{"horizontal_flip": true, "cutout": 0.25, "norm_position": "pre", "hidden_act": "gelu", "head_dim": 64, "parallel_block": false, "patch_size": [4, 4], "conv_stem": false, "init": "lecun_normal", "sam_rho": 0.05, "batch_size": 128}
Rows from block 13, named by matrix and row number. Rows with one number belong to one neuron. Each number is 50 + 15 x the weight over its row's rms, rounded and kept within 0 to 99. All counts start at 0.
# fc1: MLP up (model.blocks.13.mlp.fc1.weight, 1280x320), inputs 214-319
# fc2: MLP down (model.blocks.13.mlp.fc2.weight, 320x1280, transposed), outputs 214-319
fc1.1077:39 65 60 59 64 45 46 48 55 65 66 50 58 46 63 39 26 55 32 43 61 59 21 59 42 44 58 54 61 42 37 37 40 58 70 37 43 29 30 62 32 37 64 24 73 29 34 45 67 50 33 61 53 30 58 29 46 76 29 30 38 39 26 67 47 23 38 43 41 33 50 53 75 54 58 59 66 49 50 37 28 26 33 56 31 72 48 68 43 56 33 32 74 48 41 45 37 33 70 58 53 50 40 44 33 34
fc2.1077:44 59 65 52 51 51 60 28 47 52 56 84 33 42 50 66 47 48 47 63 46 69 95 60 59 57 63 76 59 42 48 64 51 42 28 59 58 46 63 40 65 78 47 44 65 38 55 72 35 70 40 57 57 77 49 64 26 64 44 68 52 48 53 43 45 34 34 17 61 71 27 73 80 41 22 51 25 48 42 66 30 75 64 32 50 57 45 52 57 22 53 52 45 56 63 55 32 44 71 38 61 31 64 39 55 68
fc1.1078:39 57 27 85 46 57 21 38 47 29 42 53 60 72 79 40 39 69 49 68 29 55 56 39 69 41 42 30 57 36 36 64 23 40 19 65 59 40 50 20 47 32 50 51 41 38 54 30 40 55 29 44 44 57 99 34 53 53 42 44 67 51 56 72 51 51 55 49 29 57 35 31 45 38 37 51 57 53 54 60 49 54 29 13 51 45 63 68 56 52 77 66 65 57 75 49 47 47 43 61 56 21 39 64 42 40
fc2.1078:56 46 31 27 48 41 71 45 32 80 46 62 36 49 41 61 43 60 65 50 50 57 51 37 57 59 42 47 51 62 71 67 45 39 32 45 56 51 40 66 59 70 35 36 63 65 61 54 63 57 79 58 37 29 32 72 28 35 50 47 41 58 65 19 58 34 81 31 59 54 62 48 47 74 58 56 58 55 61 58 65 53 39 78 52 60 41 30 23 29 33 39 58 55 69 61 52 45 68 68 48 65 55 59 64 94
fc1.1079:11 54 47 72 57 41 68 41 48 46 62 48 57 61 43 59 51 63 69 79 52 40 52 75 66 24 54 59 51 74 64 35 62 50 45 18 52 53 48 55 31 42 45 54 67 49 55 31 65 47 62 44 37 49 28 60 83 43 25 50 33 27 48 39 46 67 35 51 45 53 46 58 70 61 21 79 32 45 76 54 51 71 49 41 60 53 58 54 56 46 33 36 62 37 43 54 66 50 55 34 33 49 25 51 57 43
fc2.1079:48 60 56 53 33 53 43 57 59 66 56 59 39 51 78 61 74 58 68 62 63 62 49 45 33 72 63 69 37 02 27 63 53 60 65 44 39 79 46 47 41 61 57 22 39 70 60 42 42 40 51 73 36 54 71 42 42 47 49 65 26 65 17 55 87 26 38 45 48 63 63 38 55 52 39 51 57 32 40 26 48 41 62 66 56 66 18 47 52 40 50 42 63 55 34 62 59 46 59 52 52 38 68 52 53 80
fc1.1080:44 49 44 42 20 50 57 55 45 42 66 52 55 54 58 74 45 40 45 62 34 59 47 59 44 41 47 28 60 36 54 72 61 64 59 75 72 48 52 36 54 82 60 31 43 49 22 86 36 36 63 71 66 45 54 56 51 44 46 30 50 61 60 55 50 52 59 26 66 55 53 56 52 50 50 39 11 39 68 53 21 54 52 52 77 68 46 46 44 54 69 38 58 56 45 47 40 36 53 53 46 36 55 40 40 71
fc2.1080:68 30 47 54 57 75 00 46 56 58 43 61 60 58 12 65 47 67 67 87 56 50 58 41 52 52 38 54 45 72 58 60 56 49 50 47 35 36 58 46 44 29 58 76 91 35 46 49 49 53 77 42 75 68 45 70 45 46 66 26 44 66 39 53 57 65 65 72 19 48 45 33 30 90 56 44 57 44 41 49 65 63 30 50 62 23 63 51 70 47 40 41 45 42 60 34 61 54 35 66 30 50 51 33 44 48
fc1.1081:48 73 72 53 62 43 46 56 09 59 53 59 55 39 55 29 49 29 69 51 54 38 50 34 36 47 38 65 32 70 54 30 51 43 83 53 44 48 37 55 76 36 32 31 40 55 73 37 51 58 57 07 53 38 43 45 33 40 32 56 76 40 67 56 42 32 45 73 65 23 44 47 51 41 44 35 56 60 66 45 56 43 64 49 73 41 77 55 38 54 60 44 65 15 73 62 74 34 47 58 52 86 52 46 42 31
fc2.1081:78 23 23 55 35 29 48 61 62 64 57 37 66 62 48 46 39 61 50 23 43 46 43 79 46 61 36 48 71 49 54 42 55 56 61 73 47 43 42 68 46 46 52 37 33 39 66 58 28 57 47 71 35 42 51 54 60 35 52 57 42 65 58 43 43 74 39 37 52 55 51 36 26 51 48 60 52 56 08 43 51 76 51 33 28 51 63 43 38 69 46 53 19 57 33 62 46 48 71 43 64 51 37 48 73 58
fc1.1082:35 58 20 37 49 67 49 35 52 52 34 88 68 39 54 35 47 49 42 38 76 71 71 15 64 45 49 44 39 17 39 45 64 49 31 31 63 27 71 49 53 50 46 67 62 53 57 40 57 40 22 69 44 49 38 58 55 47 54 79 58 43 57 41 52 67 59 37 66 63 73 77 34 55 53 36 47 50 39 72 33 13 25 82 43 56 37 55 25 62 51 59 55 54 57 77 62 62 27 62 72 81 53 60 72 46
fc2.1082:26 48 29 40 45 43 53 53 63 28 48 44 51 64 44 53 47 41 41 54 20 45 19 50 30 57 66 47 70 81 59 58 60 34 45 46 46 68 33 60 51 39 53 06 49 60 69 62 42 57 39 17 66 51 44 23 54 39 56 49 46 57 63 47 56 23 53 53 42 47 62 65 67 50 42 31 42 48 70 33 34 87 66 21 72 60 44 46 46 51 40 63 61 41 48 32 52 75 63 52 58 37 59 64 59 55
fc1.1083:46 36 55 34 61 69 64 65 75 30 53 53 35 66 12 41 58 63 66 60 40 60 65 44 52 59 34 25 49 71 35 46 28 70 35 30 51 42 47 35 36 44 39 38 22 48 48 44 50 54 47 54 60 50 62 53 57 20 55 51 43 40 27 46 54 56 55 31 30 35 28 33 45 70 30 37 61 70 56 36 34 50 49 42 56 26 44 54 40 56 65 72 51 56 45 48 33 46 42 42 50 37 58 59 44 53
fc2.1083:44 64 55 73 58 45 48 45 41 54 59 67 66 41 71 54 67 47 38 65 91 43 73 81 36 57 57 59 42 37 88 48 50 23 67 53 55 84 51 76 50 70 70 64 67 40 51 34 71 45 39 44 36 68 46 54 56 40 52 46 45 45 49 64 63 68 61 68 65 50 84 60 40 23 71 71 50 48 61 63 52 58 37 55 55 73 63 70 40 39 38 48 63 61 35 48 46 35 61 58 64 61 55 58 82 48
fc1.1084:58 57 43 74 56 51 61 38 45 36 59 61 67 42 39 68 37 59 65 53 35 32 51 56 76 66 75 26 49 59 44 25 62 34 12 50 52 41 55 42 42 64 57 51 33 33 47 48 50 52 38 67 59 23 64 61 34 39 36 57 43 43 56 42 41 47 35 59 44 58 36 77 33 33 33 37 74 42 45 52 64 41 55 46 34 70 60 62 30 20 39 59 49 44 51 63 77 51 71 76 35 17 36 56 67 29
fc2.1084:46 55 63 50 64 68 51 62 49 73 55 59 51 63 35 55 50 46 25 41 59 72 56 29 65 36 63 45 66 48 41 30 43 66 63 49 81 78 34 79 55 40 60 53 56 34 47 28 50 25 36 36 53 51 40 32 52 48 50 36 52 35 28 46 57 27 38 46 84 43 54 48 58 68 71 53 47 65 64 43 31 61 60 38 73 65 49 35 63 57 61 35 51 71 35 48 26 25 46 04 56 68 50 89 68 56
fc1.1085:63 35 79 36 39 52 64 74 65 64 29 28 64 47 33 35 53 30 41 40 39 61 62 81 33 54 62 53 60 39 64 31 65 60 59 53 20 55 54 60 47 51 19 38 39 57 71 59 41 46 46 42 50 46 55 80 53 43 35 39 55 67 58 46 49 46 85 69 43 31 32 44 72 78 44 62 28 64 30 74 55 68 33 33 26 79 49 57 42 62 53 28 36 55 21 41 56 65 83 11 62 34 58 56 58 62
fc2.1085:38 49 44 54 48 67 40 43 47 46 57 42 45 36 71 43 54 65 35 40 49 60 55 46 43 50 30 16 62 56 48 62 68 53 76 58 53 34 38 42 35 37 67 79 58 32 41 21 59 55 34 56 46 44 61 32 55 38 57 61 50 73 49 57 38 70 27 31 55 36 41 69 55 42 50 62 68 45 45 37 76 26 64 38 67 32 71 33 36 47 44 43 31 36 84 58 38 63 56 59 63 53 34 32 59 53
fc1.1086:56 52 46 49 71 49 57 44 58 44 42 24 55 40 18 62 53 33 53 53 66 87 58 30 38 67 55 98 28 38 49 31 47 34 44 68 33 36 23 66 30 20 39 57 42 41 60 50 24 75 41 53 59 58 51 73 38 60 45 44 20 44 54 26 54 51 48 53 24 49 55 68 62 68 67 51 47 26 42 49 64 85 49 42 66 53 47 62 66 50 60 55 66 34 79 21 59 39 37 40 51 39 51 39 81 38
fc2.1086:84 83 49 38 49 36 22 74 66 79 60 59 70 51 61 46 38 39 42 67 44 48 54 50 35 65 35 37 40 69 69 73 66 28 47 20 54 48 82 43 44 72 41 57 42 50 40 37 46 65 11 30 46 53 46 16 61 50 49 40 74 50 39 65 39 82 57 24 74 68 54 48 63 15 40 09 55 47 45 57 53 49 47 63 50 53 51 57 49 66 51 49 44 37 64 71 45 51 52 68 57 71 52 49 60 25
fc1.1087:51 59 59 50 36 49 47 51 60 68 70 18 45 55 39 48 63 41 15 51 39 88 59 53 44 39 50 61 36 52 59 40 60 40 52 54 52 58 22 56 63 60 24 63 20 52 31 39 53 46 29 78 46 50 48 38 28 40 40 53 40 71 44 57 50 53 62 52 76 65 59 21 34 48 41 54 36 69 62 42 65 71 60 00 27 54 51 65 47 20 42 65 80 63 46 43 45 37 44 14 24 52 33 58 53 45
fc2.1087:55 59 38 44 86 72 67 50 80 46 04 74 58 43 48 60 42 49 70 74 61 60 44 36 69 57 35 36 63 58 54 60 30 54 58 62 55 73 43 60 56 37 57 51 71 77 64 66 22 65 47 52 63 47 58 74 71 75 61 52 73 13 42 43 31 51 22 36 48 59 25 36 55 54 56 73 89 36 46 47 69 36 47 88 54 49 31 41 46 67 69 59 36 49 37 74 56 51 50 61 66 38 53 31 48 41
fc1.1088:46 46 46 55 55 13 47 42 47 79 70 53 36 30 69 63 66 41 31 81 36 46 48 35 55 49 49 48 61 37 39 41 05 31 43 78 62 35 56 60 44 60 55 42 54 35 34 44 35 64 56 15 31 73 61 36 71 12 46 44 35 35 49 54 51 44 67 41 69 22 54 60 49 25 06 51 65 60 37 53 42 29 50 65 47 68 55 70 65 60 40 41 56 63 35 46 34 42 63 47 63 64 58 50 53 54
fc2.1088:40 45 38 15 39 70 37 54 68 36 47 31 45 42 59 61 35 63 74 36 44 48 35 53 39 66 49 54 58 62 47 69 59 62 69 51 40 61 54 64 69 57 35 39 44 50 55 66 19 42 24 77 62 43 52 63 48 66 34 69 67 45 56 59 66 44 34 63 52 62 51 40 42 69 65 31 66 38 75 29 61 39 49 41 37 29 39 27 33 37 81 69 59 43 54 36 50 86 46 46 48 42 25 66 53 44
fc1.1089:21 67 71 51 50 40 71 41 36 47 50 47 57 70 56 31 40 37 77 46 50 53 37 51 41 45 36 30 64 40 26 54 68 69 79 39 61 47 23 60 61 44 59 65 51 41 46 54 44 71 40 54 65 57 62 46 41 41 42 15 42 38 41 58 56 51 39 68 44 36 74 45 80 29 57 47 57 69 81 45 40 65 35 44 25 72 55 52 40 42 52 47 55 53 42 32 51 55 63 74 64 38 47 45 13 55
fc2.1089:56 55 37 61 45 38 88 58 49 55 58 57 48 49 42 48 60 44 30 47 29 44 21 83 50 60 28 24 31 50 58 36 55 54 40 47 59 31 40 37 38 47 45 75 61 36 80 50 59 54 39 48 51 54 73 56 53 49 40 60 38 72 20 59 33 59 68 57 35 52 30 61 47 56 63 34 65 63 58 49 62 46 51 54 41 37 56 78 50 59 37 45 46 39 52 64 42 82 18 15 37 46 69 45 71 71
fc1.1090:25 61 62 42 62 61 53 30 44 56 52 56 63 48 48 34 46 42 45 52 55 50 35 57 49 47 30 25 57 57 51 69 51 39 77 51 36 57 63 44 45 46 99 52 63 46 35 56 47 73 40 59 47 44 34 52 72 17 20 47 65 65 38 52 51 47 74 46 47 34 66 58 47 60 65 46 50 42 60 81 41 54 65 40 13 35 52 51 59 69 32 50 27 67 47 54 30 60 74 23 50 52 61 61 40 63
fc2.1090:35 38 44 43 40 44 63 53 46 36 46 56 32 70 66 67 54 57 48 56 42 49 70 54 68 32 38 78 40 37 57 51 56 14 26 46 40 51 39 47 96 50 19 41 43 44 56 31 37 44 41 45 65 53 42 32 14 84 48 51 32 54 61 59 61 43 31 50 37 38 42 53 55 26 32 56 40 50 55 38 57 39 44 25 63 42 66 37 31 34 60 48 59 59 41 48 63 39 39 86 86 43 41 34 62 62
fc1.1091:51 63 26 49 50 62 32 99 58 46 52 53 59 72 46 48 58 50 53 64 34 62 51 40 57 43 52 50 37 37 69 45 55 54 45 64 44 54 72 37 58 36 30 69 48 58 72 56 20 56 23 50 44 44 43 55 47 60 46 60 61 59 42 58 51 86 55 57 57 67 06 37 27 74 52 41 55 46 75 28 60 58 51 51 55 49 47 57 29 32 56 61 54 60 35 50 45 30 35 68 41 50 58 39 50 48
fc2.1091:49 57 58 38 48 49 58 31 14 45 54 60 52 38 45 64 52 37 24 43 41 53 52 65 42 53 29 53 52 49 54 58 65 84 47 64 67 42 36 31 39 72 56 80 64 43 30 49 62 51 62 42 57 42 39 53 39 34 55 33 36 65 45 75 57 28 44 55 19 59 66 53 55 94 31 61 75 66 39 42 57 32 35 39 54 45 65 56 60 27 43 17 46 53 65 32 59 66 63 72 32 18 34 70 32 65
fc1.1092:39 37 40 65 44 71 46 24 50 45 55 61 66 38 42 58 35 63 49 05 30 69 46 60 67 62 49 48 64 29 28 60 67 22 53 53 61 63 45 17 83 49 66 73 55 52 35 59 56 40 42 65 30 53 44 37 38 47 56 40 33 29 57 57 65 51 68 41 44 43 57 55 33 66 47 44 45 57 53 58 45 66 23 37 82 65 93 32 58 23 54 76 58 57 75 78 60 63 64 34 50 60 35 54 46 39
fc2.1092:78 55 35 57 30 50 70 70 53 25 38 30 39 35 64 20 69 55 40 58 54 39 59 34 71 35 58 80 57 72 41 37 77 77 58 67 46 60 28 46 22 48 55 31 65 32 47 63 59 47 55 26 65 64 21 49 25 39 49 53 47 50 48 41 50 48 43 50 58 58 60 77 54 56 64 32 61 65 54 33 45 75 54 27 17 55 34 51 27 53 69 60 61 39 37 58 51 79 51 47 52 46 58 52 39 14
fc1.1093:64 75 57 70 62 41 19 51 63 41 60 52 34 73 64 78 22 51 54 62 73 58 52 53 68 46 29 59 44 47 63 46 67 52 21 57 29 64 65 49 72 57 34 30 32 40 50 55 51 43 41 49 37 66 30 41 23 44 51 23 55 24 66 54 74 39 58 49 40 50 21 58 52 47 55 65 28 57 54 38 22 49 56 50 53 59 45 23 35 56 71 52 29 45 31 65 48 32 58 47 72 55 50 53 51 38
fc2.1093:36 50 65 55 36 55 68 36 33 35 49 63 83 48 35 40 59 53 54 69 43 53 51 63 44 35 31 37 62 43 37 36 79 29 60 62 51 42 56 44 56 41 74 57 65 39 54 49 94 44 54 44 54 65 61 48 75 53 28 62 81 80 68 33 59 53 42 68 37 74 41 75 36 46 76 42 62 57 45 74 87 26 44 47 38 51 51 80 35 78 52 51 63 29 65 55 66 52 31 44 36 53 38 65 31 26
fc1.1094:64 38 40 45 59 63 69 43 49 45 20 41 44 54 45 54 37 39 63 25 76 61 57 52 42 60 66 55 48 44 52 54 51 67 40 77 24 58 43 32 66 48 28 57 54 61 38 45 59 30 48 55 55 33 54 91 46 74 46 54 42 74 37 57 38 72 66 60 52 64 62 14 25 45 33 54 76 37 44 34 37 48 42 53 65 60 57 32 09 16 54 50 46 54 41 59 33 41 40 45 50 82 71 47 54 46
fc2.1094:52 77 66 55 47 45 18 58 45 24 71 45 55 46 56 57 58 50 45 46 52 35 79 68 43 46 36 30 59 71 38 91 45 35 60 52 82 49 55 61 75 57 65 38 63 50 49 61 43 61 39 86 29 64 59 40 36 27 59 51 90 22 47 48 52 44 72 65 50 50 40 92 28 54 43 68 62 66 58 49 69 60 34 40 52 32 51 65 72 68 35 59 55 81 70 24 55 45 39 69 50 37 52 43 45 61
fc1.1095:52 51 38 41 74 44 45 43 20 22 32 34 34 55 69 36 90 57 70 34 50 53 47 24 42 58 50 68 43 55 39 64 69 55 36 47 50 41 59 51 39 31 48 37 44 64 66 49 83 61 27 36 40 88 48 43 27 54 72 50 51 45 42 64 51 43 52 33 46 57 45 52 60 45 73 47 75 47 56 71 54 59 37 36 71 69 43 69 51 51 63 52 82 53 34 43 48 72 69 43 42 71 32 59 25 29
fc2.1095:57 61 37 64 20 38 44 72 37 31 67 29 66 79 38 51 35 56 30 28 72 76 75 45 43 58 62 40 61 56 58 40 50 67 49 33 43 38 48 45 33 60 36 47 53 53 43 52 45 59 61 62 41 40 33 95 40 38 36 41 79 50 42 56 55 56 42 51 57 56 40 64 57 52 63 12 64 33 48 26 73 58 75 48 49 38 58 66 46 28 54 44 56 46 26 91 58 62 32 62 35 58 42 65 69 78
fc1.1096:48 58 63 36 61 46 45 65 43 46 52 70 56 00 55 53 40 43 46 45 38 48 44 71 45 24 71 69 80 30 38 55 54 34 30 25 51 29 55 44 63 65 88 56 39 24 44 42 60 41 52 82 52 43 25 59 56 38 42 38 66 52 37 38 27 53 33 46 50 62 49 44 31 69 56 47 41 64 34 47 38 72 75 69 39 74 35 33 86 47 73 72 36 54 66 41 79 79 41 39 48 31 31 63 32 66
fc2.1096:27 29 15 71 46 44 63 63 59 55 51 44 30 64 48 48 89 37 27 65 45 24 59 57 39 65 48 59 25 40 13 48 61 63 43 68 42 57 49 58 50 08 29 58 81 54 49 64 55 59 63 60 44 41 38 29 35 50 80 40 35 66 56 66 62 53 43 31 63 35 35 53 60 51 28 45 22 52 58 59 49 51 47 42 43 77 77 43 45 55 75 64 48 69 36 83 57 54 44 39 40 77 46 37 34 21
fc1.1097:72 66 49 29 67 44 52 51 47 31 58 31 59 40 52 42 57 39 58 68 35 63 47 57 59 40 85 34 44 38 70 36 62 44 33 66 52 32 44 50 30 49 61 39 60 45 32 31 47 46 50 61 54 60 61 49 33 41 74 63 73 84 42 44 43 50 47 47 32 52 60 56 72 61 42 16 38 00 41 50 52 70 54 69 54 45 54 58 66 99 67 38 56 56 51 63 45 40 21 29 40 40 36 42 48 37
fc2.1097:53 78 63 69 30 57 23 64 43 56 46 48 17 30 34 66 35 48 34 46 45 41 79 55 62 63 41 23 67 43 47 36 42 60 66 48 50 53 47 51 50 52 38 40 44 30 61 51 75 46 36 17 53 39 68 62 58 48 45 20 69 50 63 37 43 25 52 43 30 82 50 40 18 56 60 49 85 53 43 65 54 54 55 70 83 45 46 61 58 43 38 65 57 43 63 47 50 57 22 29 57 32 78 30 49 49
fc1.1098:44 58 52 61 66 45 23 70 76 69 50 44 49 66 62 52 32 74 64 55 59 64 32 43 55 46 34 63 58 71 59 89 22 38 40 40 61 42 29 41 47 70 70 41 58 58 45 38 37 58 60 25 53 36 55 50 56 60 63 40 40 34 28 67 48 66 52 49 51 51 58 55 27 65 77 29 67 60 47 57 61 30 21 56 33 80 42 19 26 59 53 61 52 36 63 46 49 68 71 65 54 21 70 34 47 38
fc2.1098:36 30 44 53 26 63 65 65 47 54 39 53 46 44 46 47 53 30 51 26 32 52 72 67 72 60 45 70 51 00 26 33 57 54 51 32 55 50 60 51 37 36 48 49 39 32 62 67 80 34 66 49 23 45 76 18 26 44 54 45 56 74 56 45 22 39 52 49 49 47 45 84 74 40 73 64 24 31 72 43 42 59 64 50 71 50 44 75 54 59 52 70 42 53 40 52 56 47 31 24 64 50 52 62 58 62
fc1.1099:32 50 35 55 64 39 37 52 43 53 37 47 31 40 73 69 50 30 44 36 59 71 66 79 60 39 37 48 26 57 68 39 81 66 43 52 51 34 62 72 60 44 63 26 49 15 56 54 46 28 25 58 71 43 47 72 47 36 33 67 70 47 44 25 51 59 60 18 47 34 47 53 52 51 78 24 28 46 66 65 74 26 42 52 63 54 50 68 59 52 51 34 73 49 56 40 56 39 77 32 71 48 82 60 56 38
fc2.1099:48 79 65 51 45 70 49 43 22 36 50 51 64 35 53 47 56 67 73 63 45 44 61 51 48 32 37 62 67 48 61 69 05 54 40 59 45 59 35 25 34 48 43 32 59 32 38 51 83 69 41 59 62 43 33 37 20 67 40 36 36 62 55 69 62 50 65 59 71 59 42 53 49 26 64 66 27 54 62 41 29 40 42 43 47 46 52 47 39 36 61 53 51 29 27 64 65 82 50 47 81 61 14 40 39 56
fc1.1100:65 54 54 59 53 40 47 68 41 29 41 62 26 08 64 59 50 57 72 54 34 51 38 52 68 30 43 54 65 56 57 65 31 41 68 64 66 51 45 60 74 85 31 52 38 60 31 55 84 54 11 51 53 66 54 60 56 54 48 30 66 69 52 43 66 55 57 26 62 62 36 70 65 63 45 34 32 32 41 46 65 57 39 78 59 58 55 33 52 61 22 54 40 37 83 51 64 67 53 46 65 47 24 51 50 50
fc2.1100:40 48 53 65 73 49 24 26 80 51 37 58 55 67 56 55 50 44 56 45 34 52 69 53 28 87 32 43 35 39 47 22 55 64 21 47 72 33 64 40 25 27 74 52 43 65 63 37 26 58 71 65 56 47 58 53 61 48 57 38 59 48 70 51 48 36 62 44 29 63 63 46 70 29 52 55 78 47 52 15 43 53 74 33 54 47 45 52 61 49 64 72 52 32 36 39 57 45 45 46 49 49 59 40 53 77
fc1.1101:56 63 41 43 32 65 45 29 42 71 65 70 49 66 53 74 24 36 60 39 33 39 67 62 61 64 51 33 20 47 39 45 35 53 72 76 49 54 51 60 46 28 50 40 62 41 32 81 18 56 57 47 52 60 33 88 69 43 68 44 30 53 77 58 38 63 49 40 70 50 64 66 63 52 55 51 31 46 49 39 46 45 37 40 74 37 68 45 49 81 22 31 61 69 49 58 48 46 61 77 50 33 57 33 66 65
fc2.1101:49 39 33 41 67 29 00 90 37 25 67 54 64 77 46 51 42 40 58 35 44 34 56 64 58 44 71 50 74 40 40 41 42 65 33 34 00 61 43 32 65 54 72 36 56 07 47 39 63 61 46 35 45 39 73 48 45 43 51 46 77 40 61 64 45 51 60 67 29 60 40 60 33 66 47 31 47 47 48 52 71 07 59 87 63 51 52 57 62 68 54 44 45 37 76 46 44 47 23 76 55 49 44 65 41 66
fc1.1102:84 45 65 59 66 37 32 34 19 62 57 45 54 55 53 51 61 52 36 54 47 82 74 31 31 58 44 67 39 45 47 30 43 86 78 68 78 52 50 68 67 24 49 58 46 57 49 30 59 34 76 38 48 59 49 46 58 73 23 83 47 28 32 34 51 27 25 63 44 83 39 61 41 36 39 79 45 78 46 66 57 42 61 20 44 52 61 63 79 48 78 50 36 29 31 50 67 42 59 62 62 68 80 30 55 41
fc2.1102:52 76 50 51 37 70 66 14 82 57 25 54 40 55 37 49 57 25 72 68 44 26 19 30 55 81 24 43 63 48 54 50 91 16 49 18 36 31 36 56 43 52 41 72 71 28 54 44 56 50 70 31 44 53 56 23 68 54 42 35 40 54 69 49 45 69 35 65 50 14 56 44 50 78 37 38 54 46 60 71 72 44 46 59 48 64 32 39 22 57 32 37 55 59 54 50 60 32 53 38 34 55 26 48 22 70
fc1.1103:54 53 65 48 43 45 51 56 58 38 49 76 35 57 39 66 62 28 55 79 67 30 46 39 31 33 55 53 40 59 53 28 60 66 45 40 39 47 52 36 45 46 66 91 54 32 70 35 32 65 38 30 52 63 79 51 49 47 72 50 37 42 51 50 52 45 46 40 40 39 40 60 65 56 74 46 58 56 52 52 88 32 46 55 42 34 62 22 66 27 56 47 55 79 61 64 75 45 42 28 60 77 39 39 54 32
fc2.1103:69 55 33 42 51 72 43 71 70 40 49 37 92 65 50 51 68 64 58 34 71 76 40 33 52 56 57 28 31 42 60 53 65 45 61 36 66 42 46 70 68 55 44 33 72 67 48 83 71 45 65 50 47 65 59 53 56 51 35 53 41 49 63 49 52 64 59 67 40 51 52 37 47 18 40 48 65 30 31 46 30 61 55 63 56 45 43 61 26 58 72 65 06 49 60 48 23 61 40 77 55 40 61 50 47 77
fc1.1104:44 62 74 36 54 63 20 18 73 49 65 59 49 49 36 62 46 37 60 33 48 30 27 73 23 54 43 63 44 65 54 55 71 62 40 65 38 41 05 80 48 32 41 74 55 59 41 48 37 54 38 63 46 36 54 48 58 54 59 52 53 24 38 62 40 56 51 47 39 54 45 11 52 33 33 15 67 31 39 52 57 56 48 41 56 58 58 23 62 47 53 43 49 59 59 53 71 41 37 59 73 52 39 44 67 42
fc2.1104:85 49 51 58 47 62 19 77 63 68 63 27 63 51 56 36 63 58 29 72 47 56 67 45 76 28 57 59 49 40 42 61 46 35 65 33 82 60 43 42 68 83 58 29 54 63 79 60 63 64 45 30 52 51 56 51 50 56 51 54 63 47 73 45 46 43 64 33 70 57 66 73 46 38 60 69 64 60 56 58 34 33 51 68 46 52 23 75 21 46 70 70 51 47 38 68 42 67 44 69 34 45 38 53 43 51
fc1.1105:30 50 50 81 58 57 46 34 43 50 39 43 52 49 69 65 59 53 56 33 48 73 75 37 58 47 19 61 49 25 32 58 50 47 52 54 79 96 38 69 59 66 53 53 67 23 58 60 49 66 56 49 40 57 43 70 39 40 44 57 61 45 40 53 45 59 59 54 40 46 34 44 61 78 63 20 83 27 48 37 73 71 43 31 40 69 80 54 50 67 52 62 65 85 56 56 43 48 44 43 61 34 35 82 56 37
fc2.1105:59 41 69 28 28 63 41 59 45 38 61 47 57 55 52 55 28 68 69 44 36 31 38 58 50 69 69 22 55 74 60 54 72 39 50 31 40 38 57 48 68 43 44 52 40 75 46 50 58 43 22 30 52 49 49 44 72 61 32 44 58 46 53 40 74 29 53 45 34 37 43 40 56 09 64 64 21 27 63 63 23 11 59 48 51 30 56 28 65 39 54 42 26 15 44 51 55 31 53 63 43 72 70 44 51 67
fc1.1106:51 61 51 48 64 43 60 79 51 69 54 40 29 62 58 33 38 50 48 47 40 43 55 69 45 44 57 35 37 42 71 34 26 42 57 79 60 44 58 29 38 58 54 60 68 42 65 57 44 75 27 53 49 54 56 62 69 62 64 53 43 53 37 39 51 65 32 61 33 49 30 34 34 71 62 36 37 54 61 49 61 51 49 58 79 27 20 57 36 40 49 68 14 54 41 41 45 27 37 51 26 60 42 32 47 69
fc2.1106:33 25 73 49 28 56 31 70 27 15 45 50 35 49 49 74 52 49 42 51 86 54 37 53 64 34 66 47 56 52 45 47 65 56 43 50 39 46 46 44 29 47 41 75 44 67 44 65 51 37 64 77 66 49 33 66 16 36 55 23 36 79 38 93 54 46 61 55 33 77 72 58 53 68 25 55 36 70 42 48 62 52 55 38 67 82 69 66 37 34 41 25 66 56 31 37 42 53 48 72 50 31 46 74 38 45
fc1.1107:44 50 43 41 47 45 66 51 41 33 32 34 22 44 43 34 47 58 41 35 44 54 66 99 39 36 67 39 48 54 38 50 34 69 27 26 67 70 47 66 36 44 50 46 61 57 62 71 32 44 48 54 37 46 43 73 40 56 49 44 59 77 42 63 34 61 38 50 49 50 55 42 39 56 82 48 62 39 54 68 81 27 41 30 59 35 49 52 32 49 78 56 47 54 33 63 70 68 46 58 52 68 22 85 20 46
fc2.1107:31 39 48 67 39 56 55 48 48 62 47 56 27 74 51 44 59 49 54 49 38 41 40 62 71 50 34 51 40 54 22 56 57 52 59 42 60 50 57 78 45 59 33 52 54 52 70 37 41 70 38 23 59 34 44 87 21 50 24 58 36 34 50 65 61 24 62 69 63 45 70 47 06 42 61 47 63 61 41 61 68 59 70 70 42 46 42 35 88 44 47 43 11 18 60 82 45 34 48 62 57 44 44 40 32 75
fc1.1108:36 31 44 45 56 35 56 60 47 67 39 72 44 45 63 47 18 56 53 60 52 33 60 57 56 35 60 61 76 57 55 51 42 50 51 46 57 54 43 36 62 74 52 75 44 46 61 32 30 52 36 32 70 62 40 47 79 44 74 77 42 58 63 52 53 63 51 30 58 33 74 27 46 48 37 31 49 49 26 75 57 30 45 38 82 55 49 58 25 71 66 43 82 65 55 29 37 52 27 42 42 51 49 53 42 60
fc2.1108:51 68 73 30 44 55 33 48 75 26 48 41 62 63 37 61 40 42 64 44 76 62 45 39 67 51 47 72 29 50 46 23 65 81 27 49 29 68 36 56 62 25 58 39 52 47 46 83 38 22 52 55 60 63 62 60 40 62 51 34 31 48 31 70 47 48 55 58 27 71 58 33 68 26 55 35 50 53 69 07 45 58 48 37 58 67 76 63 62 25 39 57 58 54 43 47 62 52 45 51 62 14 33 47 36 54